{"train_examples": 39062, "gain_aug_db": 6, "time_shift_ms": 50, "hop_length": 160, "targets": ["instrument"], "arch": "ecapa_tdnn", "depths": [9], "init": "torch_default", "optimizer": "normuon", "adamw_lr_other_params": 0.002, "max_steps": 6300, "lr_schedule": "linear", "final_lr_fraction": 0}
Rows from block 6 of a small sound classifier, named by matrix and row number. Each number is 128 + 32 x the weight over its row's rms, rounded and kept within 0 to 255. All counts start at 0. Numbers have three digits each.
After each channel's rows are labels from the 100 clips, of 14976, where the channel reaches its highest value: "strongest on" is what is common among them; "peak on" is the class under the peak. Only what is clearly more common there than usual is listed. The data: synthesized solo parts of chorales (CocoChorales). In brackets: how many of the 100, against the usual share in percent.
# c30: last pointwise conv (model.blocks.6.c3.0.weight, 384x384x1), inputs 288-383

c30.161:124132136118121128161063119148125126104112115122136100131113131144099111131177204167107081112178111117153125149191182140136129162152114114137169089068255116211092120073123108124132143116127138180076074159133120105126107113108138163113184117162160136118153130156117127128060132134170117135
strongest on: oboe (96 vs 7.1); note A#4 (38 vs 10.9); note C5 (37 vs 9.8)
peak on: silence (30 vs 12.1)

c30.206:148129139098177136160155125108128173127114119091128096067088171110142130139157110176111164174090105046094164128077072147165183146176177143161177129094088086092111125084165160106119156103095157100126097119131080091129140104154135102156151126112144160137173148107150098143107095173084140147
strongest on: trumpet (50 vs 8.3); note D#5 (34 vs 9.4); note F5 (28 vs 8.2); note E5 (25 vs 8)
peak on: silence (36 vs 12.1)

c30.305:125123149081134159117063156147110157112113114157088201125221095111086124121073078082106155095150148145109141128151090163158195106176174152176168161147032121000178166087167114109118105147143118119124093128127080133123171135105171116140014178161186143245084108094150104084116114157113152115
strongest on: flute (34 vs 8.6); oboe (26 vs 7.1); note D#5 (26 vs 9.4); note C5 (26 vs 9.8)
peak on: silence (39 vs 12.1)

c30.181:099139097157152164155124129118114131150164106139122129105147192125117140113073129133097126064163140168143171054114119147077121209150107109119159144146162126157134148099149123115164125184123082135104125125124142141102151096113141101121150153124149122145120153155159140134143134136122118131
strongest on: flute (43 vs 8.6); note D#5 (26 vs 9.4); viola (25 vs 8.7)
peak on: silence (31 vs 12.1)

c30.59:115177116081127146138127164131168115108117152116158135140117160128116160093152154076199113178099157085112141098139145106122123150120109098109116104140145162129199176158117107120192168156126133157146100141133116162163137189140161094195155144140103139137199141124124089197154123130155151097
strongest on: double bass (32 vs 1.9)
peak on: silence (41 vs 12.1)

c30.72:110143164081178126151128173076196118113123118127156089140142135163121158079161122109199099167110152098171117058132113136149102144115101123163156147110161091141150171150155170124224142124139117048113084158146114127141121130130137063131134102126097151147152079129115079233109141118130208107
strongest on: cello (78 vs 9.9); note D4 (35 vs 12.4); note C#4 (34 vs 11.8)
peak on: silence (33 vs 12.1)

c30.260:094104065169131120072066111123114131226119100125109115127174107102134148124136169169140098151100152166132105166150176169160160137185164166159152114201056135092121140161108120178107120103130133094148093106098098107136138118074141150090088134173167115143124125112198139097141122131112116147
strongest on: flute (48 vs 8.6); note D#5 (26 vs 9.4); note F5 (25 vs 8.2)
peak on: silence (37 vs 12.1)

c30.273:192128113130086126121134159133174074128204172156171072100145156151120163147180133150149114098162131095089127100131128122104116158140080151136146137144150097123125143164123141091138155148117126172138205198122132144173138164174085092135139159113153090085165163146111183131114132101134132183
strongest on: trumpet (36 vs 8.3); horn (31 vs 7.1); note D#5 (28 vs 9.4)
peak on: silence (47 vs 12.1)

c30.110:069092118111113121089075107154104121110164090126143129170190114136106159198168138125187176216106188210205170169142111117130120123151142173094138129138128115111156130214121117165152147133205144133169151115158123094137137190157100139143111216177129191117117144108180072096116130098090128104
strongest on: double bass (31 vs 1.9)
peak on: silence (30 vs 12.1)

c30.225:060137142123148124073124087056126108125124121145153134144098157121183156111129111165138218179117095121162156150096065147146124126166125140147126074137129126124164147169180159133168095119141139096142166117155178134130139135139091112129115097133106090077141139075119152145141094155112131141
strongest on: tuba (86 vs 8.4); note B3 (39 vs 9.5); note A#3 (26 vs 10.6)
peak on: silence (43 vs 12.1)

c30.166:055144104174162141123146189115139123134120110076097100113141202129100102092101184166095132131144119175121131043127187111081186138145059081158138137151155112154139120123145116127096150139166146192130119187152137140145088138129144107087123142112204155127122178149148110150134112130107096108
strongest on: viola (40 vs 8.7); violin (33 vs 13.9)
peak on: silence (33 vs 12.1)

c30.340:109146104162149143146113107138072159129198129139192106094121200105098092096133074145152160090124114159123145102104115139136155099144104143161143089144122173114146119153140130137098071114118147131153102109167161109087085152122101095103070144142120118166207100113150054124148114113161094132
strongest on: violin (65 vs 13.9); note C#5 (33 vs 9.9); note B4 (26 vs 9.2)
peak on: silence (72 vs 12.1)

c30.288:098130108147110146133137103122143093124147094078085186146151119140095133137166131149141150123136153141114142109133137128163141116139145079118091103125115103134118105131149123147117124100139139163148139146138151142098098087097059140158137151108119117163132100135154073130137132123133138137
strongest on: viola (51 vs 8.7); note D4 (38 vs 12.4)
peak on: silence (30 vs 12.1)

c30.238:149100094146144152088128109135118096120152154109130121137164104131136107137126135144139131140112124131133143206221151170158140154161217155136133100144166135158133111132140173150127141125100120150112134147140115113119154114080152177128180111130141116113141105115140149119139124102153152090
strongest on: flute (27 vs 8.6)
peak on: silence (31 vs 12.1)

c30.104:158083129128113134255128120126110102173119126152122113136154127117131125118104227165112082108099107081152100195191147195162224113198094178163209136131150124121116099200118106182148107118130114153065104150094086097094130160124157160137123139151157102104124110138161118167134122122115122118
strongest on: flute (49 vs 8.6); note C#5 (34 vs 9.9); note D#5 (25 vs 9.4)
peak on: silence (42 vs 12.1)

c30.336:091112095167129101119129118148093148120086134104147174136141147072108124164148120150076156158091107083139131162135127132140162070173121141159135090087129100152136145166114127147079110144134099186144164103155111132146084123094155104089093131131114097102121181142121132144128146167157089180
strongest on: viola (34 vs 8.7)
peak on: silence (29 vs 12.1)

c30.10:148115171244134163051097129122140149157161133138089092127137106133134122104113143172081106152113107118115107151140119217150218189219183136195156143137106100131108124074103101163121103123145125092097132093105091122090124075071118164145104096135129171115149109102178185113146139126077129125
strongest on: flute (46 vs 8.6); note D#5 (26 vs 9.4)
peak on: silence (38 vs 12.1)

c30.7:140087060167103115169153083068107097098116103132090128171112124162166219139141089092157137183138093149140161175149132185168126155141172093142143093175110090170109080156108138255078084131037168122158064118149086085135130101104096087080168126139055100099107141123203126138096129171126148113
strongest on: flute (37 vs 8.6); viola (34 vs 8.7)
peak on: silence (32 vs 12.1)

c30.111:119142157082107076255103107144123134120142092129108114150140077131115124141103143128098069122117128110121103113197212191199202201160157129183158096094149134145138129153141151117135121104134102134075131117098101118138141102074134188147141134147201171093130099131075130112080144092104112104
strongest on: clarinet (58 vs 8.9); note D#5 (28 vs 9.4); note E5 (25 vs 8)
peak on: silence (33 vs 12.1)

c30.107:120140105151126115098147145132120152105120116148149108143158152123124106216105128096140132166081174187156166162172128156141152128159149159139150184084135183107184152191135128093163165129097133191190198176130135132151153141152141114096142190118149151238129128158093111154115135113127135098
strongest on: clarinet (32 vs 8.9)
peak on: silence (48 vs 12.1)

c30.202:104144138135136111058096116143141101109172192160143118122191109156116104148140123141192110162123178100192147156226132129116139143188209111141160134076123122091147132173138099101105165120054100184083115092132127117120142096111123143102077066170173137129112133130097139101125142094131112102
strongest on: clarinet (39 vs 8.9); violin (32 vs 13.9); note F5 (26 vs 8.2)
peak on: silence (35 vs 12.1)

c30.133:032126115085120114125091156119114155161139122154141093097155107118121107167188142130125111138136171127110117084123146119137175140126116157110123116108096128155118118125122132145149120152120133093176128168156117139151110186125044127110148091112187101122083112074170117109061108110169149125
strongest on: oboe (34 vs 7.1); saxophone (29 vs 1.7); note A4 (28 vs 8.3)
peak on: silence (48 vs 12.1)

c30.24:084150216224170099083128143180187118114119131094114111135148119142091147053097179135127094089146092153079116157174107142180169094160161193143096103173100118155127143130097159131107131094119118155088176092154139135124139125158164123120144144198104147126140142185111133125255112126121143132
strongest on: horn (58 vs 7.1); note B4 (40 vs 9.2); note C5 (38 vs 9.8); flute (29 vs 8.6)
peak on: silence (53 vs 12.1)

c30.300:153108183255162178198153175172190122184123139105143111142181152132124139153096123101165123095142128176116152178188136171102154111209134140130124113142143164175148115111140129175165102144183128161121104155140150122151101110154136157144126157237123184068162145126175139162174147145114118157
strongest on: flute (53 vs 8.6)
peak on: silence (44 vs 12.1)