config = dict(
    n_mels=64,
    spec_augment=True,
    win_length=512,
    muon_scale='original',
)
Rows from block 2 of a small sound classifier, named by matrix and row number. Each number is 500 + 40 x the weight over its row's rms, rounded and kept within 0 to 999. All counts start at 0. Numbers have three digits each.
After each channel's rows are labels from the 100 clips, of 14976, where the channel reaches its highest value: "loudest band" is the band of the loudest frequency at the time of the peak; "top examples" is what is common among them. Only what is clearly more common there than usual is listed. The data: synthesized solo parts of chorales (CocoChorales). In brackets: how many of the 100.
# c30: last pointwise conv (model.blocks.2.c3.0.weight, 384x384x1), inputs 55-109

c30.56:512394517514509453539489498518431438437426445459488531532472561494553545469562524546510476475487550491526473380529485491493499512488505544454479503458583490509515472
loudest band: 1000 to 2000 Hz (57)
top examples: note D#5 (89); trumpet (35); oboe (31)

c30.77:484540502466410425454497398458515517485526565528485399440510607454500558468488522437517454474516536557545469502509492525532577472483466504471517515521480501523461436
loudest band: 500 to 1000 Hz (53); 1000 to 2000 Hz (42)
top examples: trumpet (71); note A#5 (54); note G#5 (34); note G5 (33)

c30.329:447530472493524481419498532431414518520600500441507449514542497485494625455512515494488611509462524527461476458401480518491497474518452491455534481518511458453502451
loudest band: 1000 to 2000 Hz (68)
top examples: trumpet (100); note D#5 (48); note D5 (46); note E5 (28)

c30.288:560446470429551460458358536531479523440732508437500591450578541516489549489495397487453501480481428486491443429485468514502489546497477409514532471487515514476488526
loudest band: 1000 to 2000 Hz (72)
top examples: trumpet (100); note E5 (65); note D#5 (41); note D5 (36)

c30.297:444495539492581429445468583577447490419518416488538497523343519572562553529580492471628463427542520494481433498520545479502493484459549453535463481510512464527510531
loudest band: 1000 to 2000 Hz (95)
top examples: oboe (99); note C#5 (91); note D#5 (27); note B4 (26)

c30.31:526487466518511424461360572668414595525555441407538408470569536656485509502466470494350346558586498455474510556376609489494433550486505495465527479502522498476490479
loudest band: 1000 to 2000 Hz (66)
top examples: trumpet (100); note E5 (50); note G5 (34); note F#5 (31)

c30.150:414532599434486493562516520523532531580588519509484512455565492502515501497412562473498662465507588416389542496511502495551478454490467516474510481437486490488500484
loudest band: 500 to 1000 Hz (79)
top examples: clarinet (87); note E5 (36); note F#5 (29); note F5 (25)

c30.314:477550543521528527389481473455525526520499544535487539483469490486505450523515476533512579486505447543505549522541526481554540483542508528602402518538485504506507503
loudest band: 1000 to 2000 Hz (30)
top examples: clarinet (59); note D#4 (42); trumpet (29)

c30.115:497603444477581431449457436671516507464469543451484426476363443680460498430461455522521421441478470398488502478509454462518493482518501508497496517533487512549487500
loudest band: 1000 to 2000 Hz (59)
top examples: oboe (100); note C5 (39); note B4 (35); note A#4 (35)

c30.374:474421520541462599472537462521479493586527472473470523504499455486467440471532481564478536577474529526476592524430488631546556467508515499462553494515567509479540530
loudest band: 250 to 500 Hz (87)
top examples: viola (95); note F#4 (35); note F4 (35); note G#4 (32)

c30.91:531454457438525504483455443514452437473464482518450445492584476529490466413477541454445472511522548515558461498669450456529492537489437547489504487512486478478499534
loudest band: 500 to 1000 Hz (97)
top examples: flute (100); note A#5 (41); note F#5 (33); note G5 (32)

c30.183:554488436502546449462547511531470572443509487523447548516549496507511553502496580503494567569487459473527480482512513570485553497531528528458509524516487509525522480
loudest band: 1000 to 2000 Hz (54)
top examples: trumpet (70); note D#5 (28)

c30.375:446499519498544536532445430473475417370407484346438487550464482565512516488404467508564604491469508494493462514641551458462526500557478503489515491561509531520525482
loudest band: 500 to 1000 Hz (66)
top examples: flute (99); note D#5 (31); note C#5 (25)

c30.181:445548427505448527433618589482455421489700503436535501516551480509446592531464401454380534530416431512539434533393539448491500549503525559521497516457494461493521559
loudest band: 1000 to 2000 Hz (69)
top examples: trumpet (100); note D#5 (48); note E5 (33)

c30.383:524503445495512521484560481510527438585561520528484567445457490494565571452508433476568474515537492469625554513431585524483496489412506473574491476493481512459474566
loudest band: 1000 to 2000 Hz (40)
top examples: oboe (99); note B4 (40); note A#4 (38); note A4 (32)

c30.75:430528464435463496512616487494476433477593482592457513498598467508498485532511496464493521461419479529444522486522509453489464499469458389593425510463482513492525475
loudest band: 1000 to 2000 Hz (76)
top examples: trumpet (100); note C#5 (45); note D#5 (32)

c30.20:500419521452517509448513539503537513429448553500483614535498480502459487569497512547632498523450435525460425576503457511467450515482445463453487481459511496503496449
loudest band: 1000 to 2000 Hz (53)
top examples: trumpet (94); note D5 (35); note C5 (26)

c30.370:500394536611390500402436524502532448501494486560478444498576532606433517471445556494470539479477544530533466537439520518488496520463436528492498511471481513546521451
loudest band: 1000 to 2000 Hz (31)
top examples: oboe (100); note B4 (73); note A#4 (42); note C#5 (28)

c30.294:517423490491501448449510500497495430476520478577536434391457550520433475479522530554498526500562484528557592490449503414413498454523501602530540525461530500509452529
loudest band: 250 to 500 Hz (82)
top examples: clarinet (98); note G4 (39); note G#4 (33); note F#4 (27)

c30.369:519571522474579459405503656502488451386544585505476447540484518482467550543451475476486483564491487481500452476395493501589508493578491573482473502463524495486512519
loudest band: 1000 to 2000 Hz (67)
top examples: trumpet (93); note G5 (37); note F5 (33); note E5 (27)

c30.157:411524536444577509524405471471519617518467542586553459527503405526503406448503509507510516499498457422494512628480449484532533480436490477565497522546444490466494529
loudest band: 500 to 1000 Hz (54)
top examples: clarinet (71); note F5 (36); note F#5 (29); saxophone (26)

c30.287:594528367491582510490440545549424478428550490490513539481496506443474521538475472496563536523398440549502523452358498525469464507499456553460484504455488487527533494
loudest band: 1000 to 2000 Hz (31)
top examples: saxophone (77); note A#4 (31); note G#4 (27); note C5 (27)

c30.195:595570471520548434446418452444563409486524463504527511424464556453566554422500487555554420588436492534617435457422497562478511522503515539463491502521516521536489470
loudest band: 1000 to 2000 Hz (43)
top examples: oboe (100); note A#4 (58); note C5 (41); note B4 (34)

c30.333:496499558515455484569493516585633513476438472425431462482537476545578530465587476428574442538510466554478482460605476492388430469502517468547490483474516487529508493
loudest band: 500 to 1000 Hz (96)
top examples: flute (100); note F5 (86); note D#5 (41); note G5 (28)

c30.60:434535470462446437423489495609526494447618558402527508442527415482458533491461543537421467492502519535534405532536495513518511527513456431465528495521521504491523493
loudest band: 1000 to 2000 Hz (54)
top examples: oboe (84); note C#5 (36); note A#4 (34); note C5 (31)

c30.272:438574588500546441483482439471515484462501503510463470519579579504417457446548487473457493558485532486535458549474481593568522496521552500505519547488474542525515550
loudest band: 1000 to 2000 Hz (65)
top examples: trumpet (89); note B4 (30)

c30.281:528559447453532485488518512484497432480450435484487428464459479394457493499498468497530430483487526537615442494470599580500476503507486494522591506480525501450471505
loudest band: 1000 to 2000 Hz (49)
top examples: oboe (100); note B4 (49); note C#5 (44); note A#4 (43)

c30.189:467535574530484512523540500387487486445476513487539434357480556443577544501478525511642533527471499525460523496448510516520459452503527473520511544512494477505493498
loudest band: 1000 to 2000 Hz (96)
top examples: oboe (100); note C#5 (91); note C5 (36); note B4 (29)

c30.52:450552580492483578447475579499472482383505467608386410496602487607471522438470432574456382569519469609487463450478430503547500479473506482507469491529489480514546500
loudest band: 500 to 1000 Hz (66); 1000 to 2000 Hz (34)
top examples: trumpet (100); note F#5 (95); note E5 (48)

c30.276:434452479500589504584503568505568477446466518570482481513430520422575529431634480528585399489451418548561483435435480486529502474470490481426457513463471513503521477
loudest band: 1000 to 2000 Hz (72)
top examples: oboe (100); note C#5 (72); note B4 (47); note C5 (30)

c30.271:570551479468443518568526467538499448515553384452444590448444476545443519520394543442494541489467435441537394513448532508554505447505535507497476519451549509482485472
loudest band: 1000 to 2000 Hz (64)
top examples: oboe (100); note A#4 (39); note F5 (29); note G5 (25)

c30.152:544457542489468573513481501461445502484514483512516542528431504488449501435487460521509546579544412465455537515536548499456567570456465588482477503523461503477454517
loudest band: 1000 to 2000 Hz (71)
top examples: violin (86); note G5 (84); note F5 (50); note D#5 (28)

c30.95:520514494463463553529488528444488386461506500449453438599496518506468536512479456465439464455445489456415495485571506563439561486493479544389523545467479510491489479
loudest band: 500 to 1000 Hz (89)
top examples: flute (100); note F5 (50); note F#5 (35); note D#5 (31)

c30.122:522568568477466464472550500496497514490550444526525554526561531549477584471417578479560475453400520472474535508540451487559579529516494478456533484443495498483454462
loudest band: 1000 to 2000 Hz (35)
top examples: trumpet (35); double bass (29)

c30.40:435459499506538480462415545473559409503523486543513478457433521471476577445516451463536478440474458463530418418429567447405523525511507480560517493488561460452485507
loudest band: 1000 to 2000 Hz (69)
top examples: oboe (100); note C#5 (51); note B4 (37); note C5 (31)

c30.233:485510528494533387577535501475557511500547496487540575455455498513537459481490612556401448465490483568493454510461468517519479507486480559511470465522468508503445512
loudest band: 1000 to 2000 Hz (64)
top examples: trumpet (92); note G5 (39); note F5 (35); note E5 (25)