Weights of a small sound classifier.
Model: arch ecapa_tdnn, norm groupnorm, activation celu.
Rows from block 2, named by matrix and row number. Each number is 128 + 24 x the weight over its row's rms, rounded and kept within 0 to 255. All counts start at 0. Numbers have three digits each. After the name is the row's rms in percent of the matrix's.
# mid20: scale 3 width-5 conv, dilation 4 (model.blocks.2.mid.2.0.weight, 96x96x5), inputs 56-62, a 5 kernel for each
mid20.0 097:124103096123115145153118144124096086107111122082105093111094082131142126152150138104091100162147115156145
mid20.1 105:150150089120141219130144125140163167122137137164162156134168107114122132082132130137120134106106108099128
mid20.2 095:168158126135155140150124142133144144132100066127108143173199118124119099129074101118118111105139112124112
mid20.3 093:161151140154156134119126130112122133121124105133123145194167107132124107074089110146160125152176175174146
mid20.4 094:134144125135128120132118124128102121105132100135146213147131123145124138135101139151130124132110137145149
mid20.5 095:116126120157119172094113146149122122138156166133114139111100112132113138127138112156148101109106110133115
mid20.6 083:121152133160100121152177136155104137120109112147128142156096128110129156108136165128142131113126132134148
mid20.7 101:171161164131165176125146118123110124151114100142126106068103127103131123103108124130086101126137146141180
mid20.8 102:123141130100117125143166145155120117123146137128153124089094138111107127128105112097100123104110087098112
mid20.9 142:118140121096133116124131164151095102129144130113156145080155112112114130215109134143131105142117128112142
mid20.10 117:168150082092137208152145133129153125138151142117113136113137130122106126176133122111099114156170153164150
mid20.11 116:143170141103118134145137119114111133178158193154185158133148139156126110142167176158104142106124105098117
mid20.12 097:143169179205178188158128162163114119116099060124118161124098141143131134136098120150149114118152154155125
mid20.13 104:153154155161146103132142130118110119133089090162167230159181099113103146119124147133114119091102143125140
mid20.14 095:126120141130125137132149131115107112160118074148158123155133101142159168160127119130119096145164148131131
mid20.15 098:099123183149113095112152153148133077092120119083121145124108131107106115174096083106108101133137129141128
mid20.16 094:125135129136144147152160149140108158169130164133169160154099113124151124104145164173153131160146145132117
mid20.17 099:149141140125115131129124116133109123173135126142125163101097135113065092115164175157135132132148149128147
mid20.18 102:168126136150167139131129138146102110123121158114077093115143153150117147170152124164153156095089135120128
mid20.19 090:138144195164155126146151141161108129108124125068106087114091124145097139123133140153163129108118132162168
mid20.20 105:118123134155152125126125130124125144143135140081102133110080155150123114116115143166180154161137151160173
mid20.21 090:156165175157146123136147120156150207146152115151196159171163134152140161165157163167133114157163155161144
mid20.22 097:107122134122133133129122119110134131156133105140177179167113120130130115145143151142132131126141113112147
mid20.23 113:113115138127117132126123141146106119121126078089126125126101069128136138117102102165175129122114097107122
mid20.24 108:130126131159161134105117136123155145118174156150123111120179124126102150129102144118135110133124138125102
mid20.25 093:110130141102108121131120122116134121129154159125113128107095130131110136174131129119169183115118144110139
mid20.26 098:083101099137142152121125128134095127125101106124130147157119111132153146117110145148138114143165146150139
mid20.27 085:101108144106115131137145134138173142128151196098124105139137115150162117107111124145145149143124117111113
mid20.28 100:100103116139093119106126122119157146151148163183166186164152124156144110125135153166155129145146147111100
mid20.29 101:147155163141121144131148151152133128102134111143111125082142133128126124102130137132132159182170176164140
mid20.30 100:144136146148137152135137153121129157141147132126125148147255110132118119105115137147127134110119128171127
mid20.31 095:127123116144148135131134112147134109126103119142164159160159123128138144133139141133110119143116140182157
mid20.32 095:118148124137155118119120111122125132087104103096138157113089121128153136130148182139115122122138126102122
mid20.33 096:128117124118136126139144163163073098140187139071115142115094208203157164186101126116140126119119125156133
mid20.34 088:124146113116136116130140130133195153134132104127170163126092153149139142148120124144144111114112118102130
mid20.35 090:147161184160126108145175149112158162115136138089116126103055170141114142138136147137144112108129170152139
mid20.36 103:132151134163173158142146155187121185133119157083111110148089158160115112107123147113155141185175150195186
mid20.37 104:104105084122152194134115115140087141130103116129121107106129124148164127118124139139130125124124137118124
mid20.38 109:113115169155106095134137140106176154154148142112156139098087143132116138148118161181165137125122117113138
mid20.39 097:144129141141132103117118110102130140128141148110150134134137099145176123098133167156124120136145125140134
mid20.40 100:138144150156134103112094099102167162144117094103132133119103141130123112121187168158120102089101142137149
mid20.41 099:136120113148152111122116108127134143119107117095110142137134129138147101098109131170144101094111133114110
mid20.42 090:118149149139136114134164126120126119101086133116129125161143161131154119088134136151119125118096090104113
mid20.43 105:101121140131129118112122136136161135119128126160165154173147120119175171128084126182172108128105122131130
mid20.44 103:124117105121132124139136134133179166144152141114121117162146119114142096097126145186165165142126138163173
mid20.45 091:124124158137146131109103102113140120133122098116107179145125098113133119131092127135136122115148141121111
mid20.46 113:142150114092116122163173126121116138157133116155153092076153102123153113105148164150112134144136119122112
mid20.47 093:120134115160162111143166159139163115167109129110130173151108179154158148123125127158140144136125137139153
mid20.48 101:165155143139110090111137132123085109134130151155155158138116080090114115084114144150124108123098111130108
mid20.49 109:098121137124111109129138135139160175167140145101098140138122161183165147111092125140144161123149168113100
mid20.50 093:114100121131109097120120130150151135139160167078172214188210131116119130116138145121121099145115142143165
mid20.51 095:145137114101145123126128108110094088079115096121100083105103124116113114111154139137116125161151156160131
mid20.52 104:124154137112118109129145104114172134135177151105128143176172109135146157155143128136144131097133132136158
mid20.53 100:144157141142134160164141126117159133119137167134116110147150146151153147151131119132149124134165155124109
mid20.54 087:144144166135113132115142153119103132145119070124102121151142121125131133116158137162138113135159153173203
mid20.55 105:126147155123107129121124120127101114128131126120129151128111106126136141108101110121150159120133151154171
mid20.56 083:128143159125109121118104111129120127155160145191176159164152127128113132142119123156164119125152151138170
mid20.57 100:114108130133114112111140137127143132179189154136131119185174146162175151114102099152136109139142133133144
mid20.58 100:165161143136141125145150139129132137163136145081181198188163117136139137124091121142144143135137127131122
mid20.59 104:122156172145128116147139145148206140130091131138139165158138152151170120118160134163148132111138161137165
mid20.60 092:130121136152136132153137152128149150116115121126112135155124085127159148122076109137157107108127126120117
mid20.61 101:146129130129098187166140130145119127105130070102120161134141144106127139155127136094121109101171163161162
mid20.62 100:125105128153135116117115117108150158141130136097084112161084130135133130134124113119167115133126151137106
mid20.63 083:164127106104119070113090107095085108124126127118148198143082130149150117110102114134130103176133123133165
mid20.64 087:116143178140134134140125133100111099111115119147138144140102144161160138145114095119145123167179150136108
mid20.65 104:085111150141102148112126155164153163130134117101120126087087088134151158123094121116108116143150145133146
mid20.66 114:141140126112130119112136134131083103130134142089139091088141129157142152110125137150099080121121142130128
mid20.67 101:135109126121096105122123141110111117118117096156149145142139081120136144129144126115145118120118142150127
mid20.68 095:119142157146141119142129151164115112104109092087142199118053087078122131109138122126130103104111103099107
mid20.69 103:137143159119105096126081118146136138131141139110142154130129133168164138106132137158136125171140121128116
mid20.70 095:136140139140117127145124134140079106132138121092110211159117107114137187131122127133143153107108117116106
mid20.71 099:134132109133163112124110119125101143172181150112144108118124132139152159137112112137125110148166138137122
mid20.72 095:118147143145140144162181133144142147125099120081121095128158108112121102123099134115121123111121105105114
mid20.73 101:131140144126125136139123137117121132120111096140161159155108135139137140130107100104131132120140131116148
mid20.74 109:148147125109142162135119127118094082148145139195164184228214092118119134148103103104100097155141133141157
mid20.75 105:147140162145137124117130120141115156158134100141169210202130118130114132150101102107112077133125159147173
mid20.76 100:116135137131105118133127137159116125119116124132123145145137159158150146121098115142146105133157208196150
mid20.77 088:139111102116120128104109097117183207147081098166123125110134120143149163164142122095119140160149140119130
mid20.78 093:128116122150189103134124124133106112118114097142158174155126142123124134120118134159117141130162127136140
mid20.79 102:120133191138117139117131147174108085075137126129094118114144116140099093123150149140150126103119179145128
mid20.80 102:109103121104088153130130146157163151148140112141179202155150150159131159149097116125101078102134151151175
mid20.81 097:155134117109103147151155118121117155192133134100130136163119157144145157193150156149120096125125147161125
mid20.82 102:146136147171145133154134132113123117109106104196195219161114109124124134106180162167115110107112133102053
mid20.83 103:153135132118128121134132112106118136158140143118116106123108143138135126118133148162156152136133135129140
mid20.84 094:122110082124127145134147121141088102102143139078109150156148112139128134101139141123140111133148139124121
mid20.85 106:138117106119171150122117109121117136177137152147141140108137138138138104096124110110113101154129115127162
mid20.86 094:108112102126132155158143146147145148150140156100109152148087110096133114070134142190191142124109105116106
mid20.87 108:127147145117107134122116142120126141143160181113123126124119165142150141159097113157152139172138117146151
mid20.88 099:106128128110114119130140128135149151145117128093108076097105146128155152125096106130122108162161142151174
mid20.89 122:164182173127132116170170172118088090121104128125135114089106144124122114152124153180135154114136138133144
mid20.90 106:103112094105106113122157150140139127095118141132160135088073166133117128126125153128125142113125132121140
mid20.91 095:103105118124111079090083115101120129160136158119116126135086213173166140127110091123110109107081081104121
mid20.92 092:141127137153143133131144151126138151148133139147166167178108111110101114131138145141120114088116130143132
mid20.93 102:113125127091114140133143123126105116124134151120177113103126134148147112089135151141107105123153155117129
mid20.94 099:088089113153146187152125139155075080105092114147125130171183120119130151156147147151158146075110140146095
mid20.95 113:130122107105095122110111094104136142145145159127073098150132186161157159139128097121123099129109110133123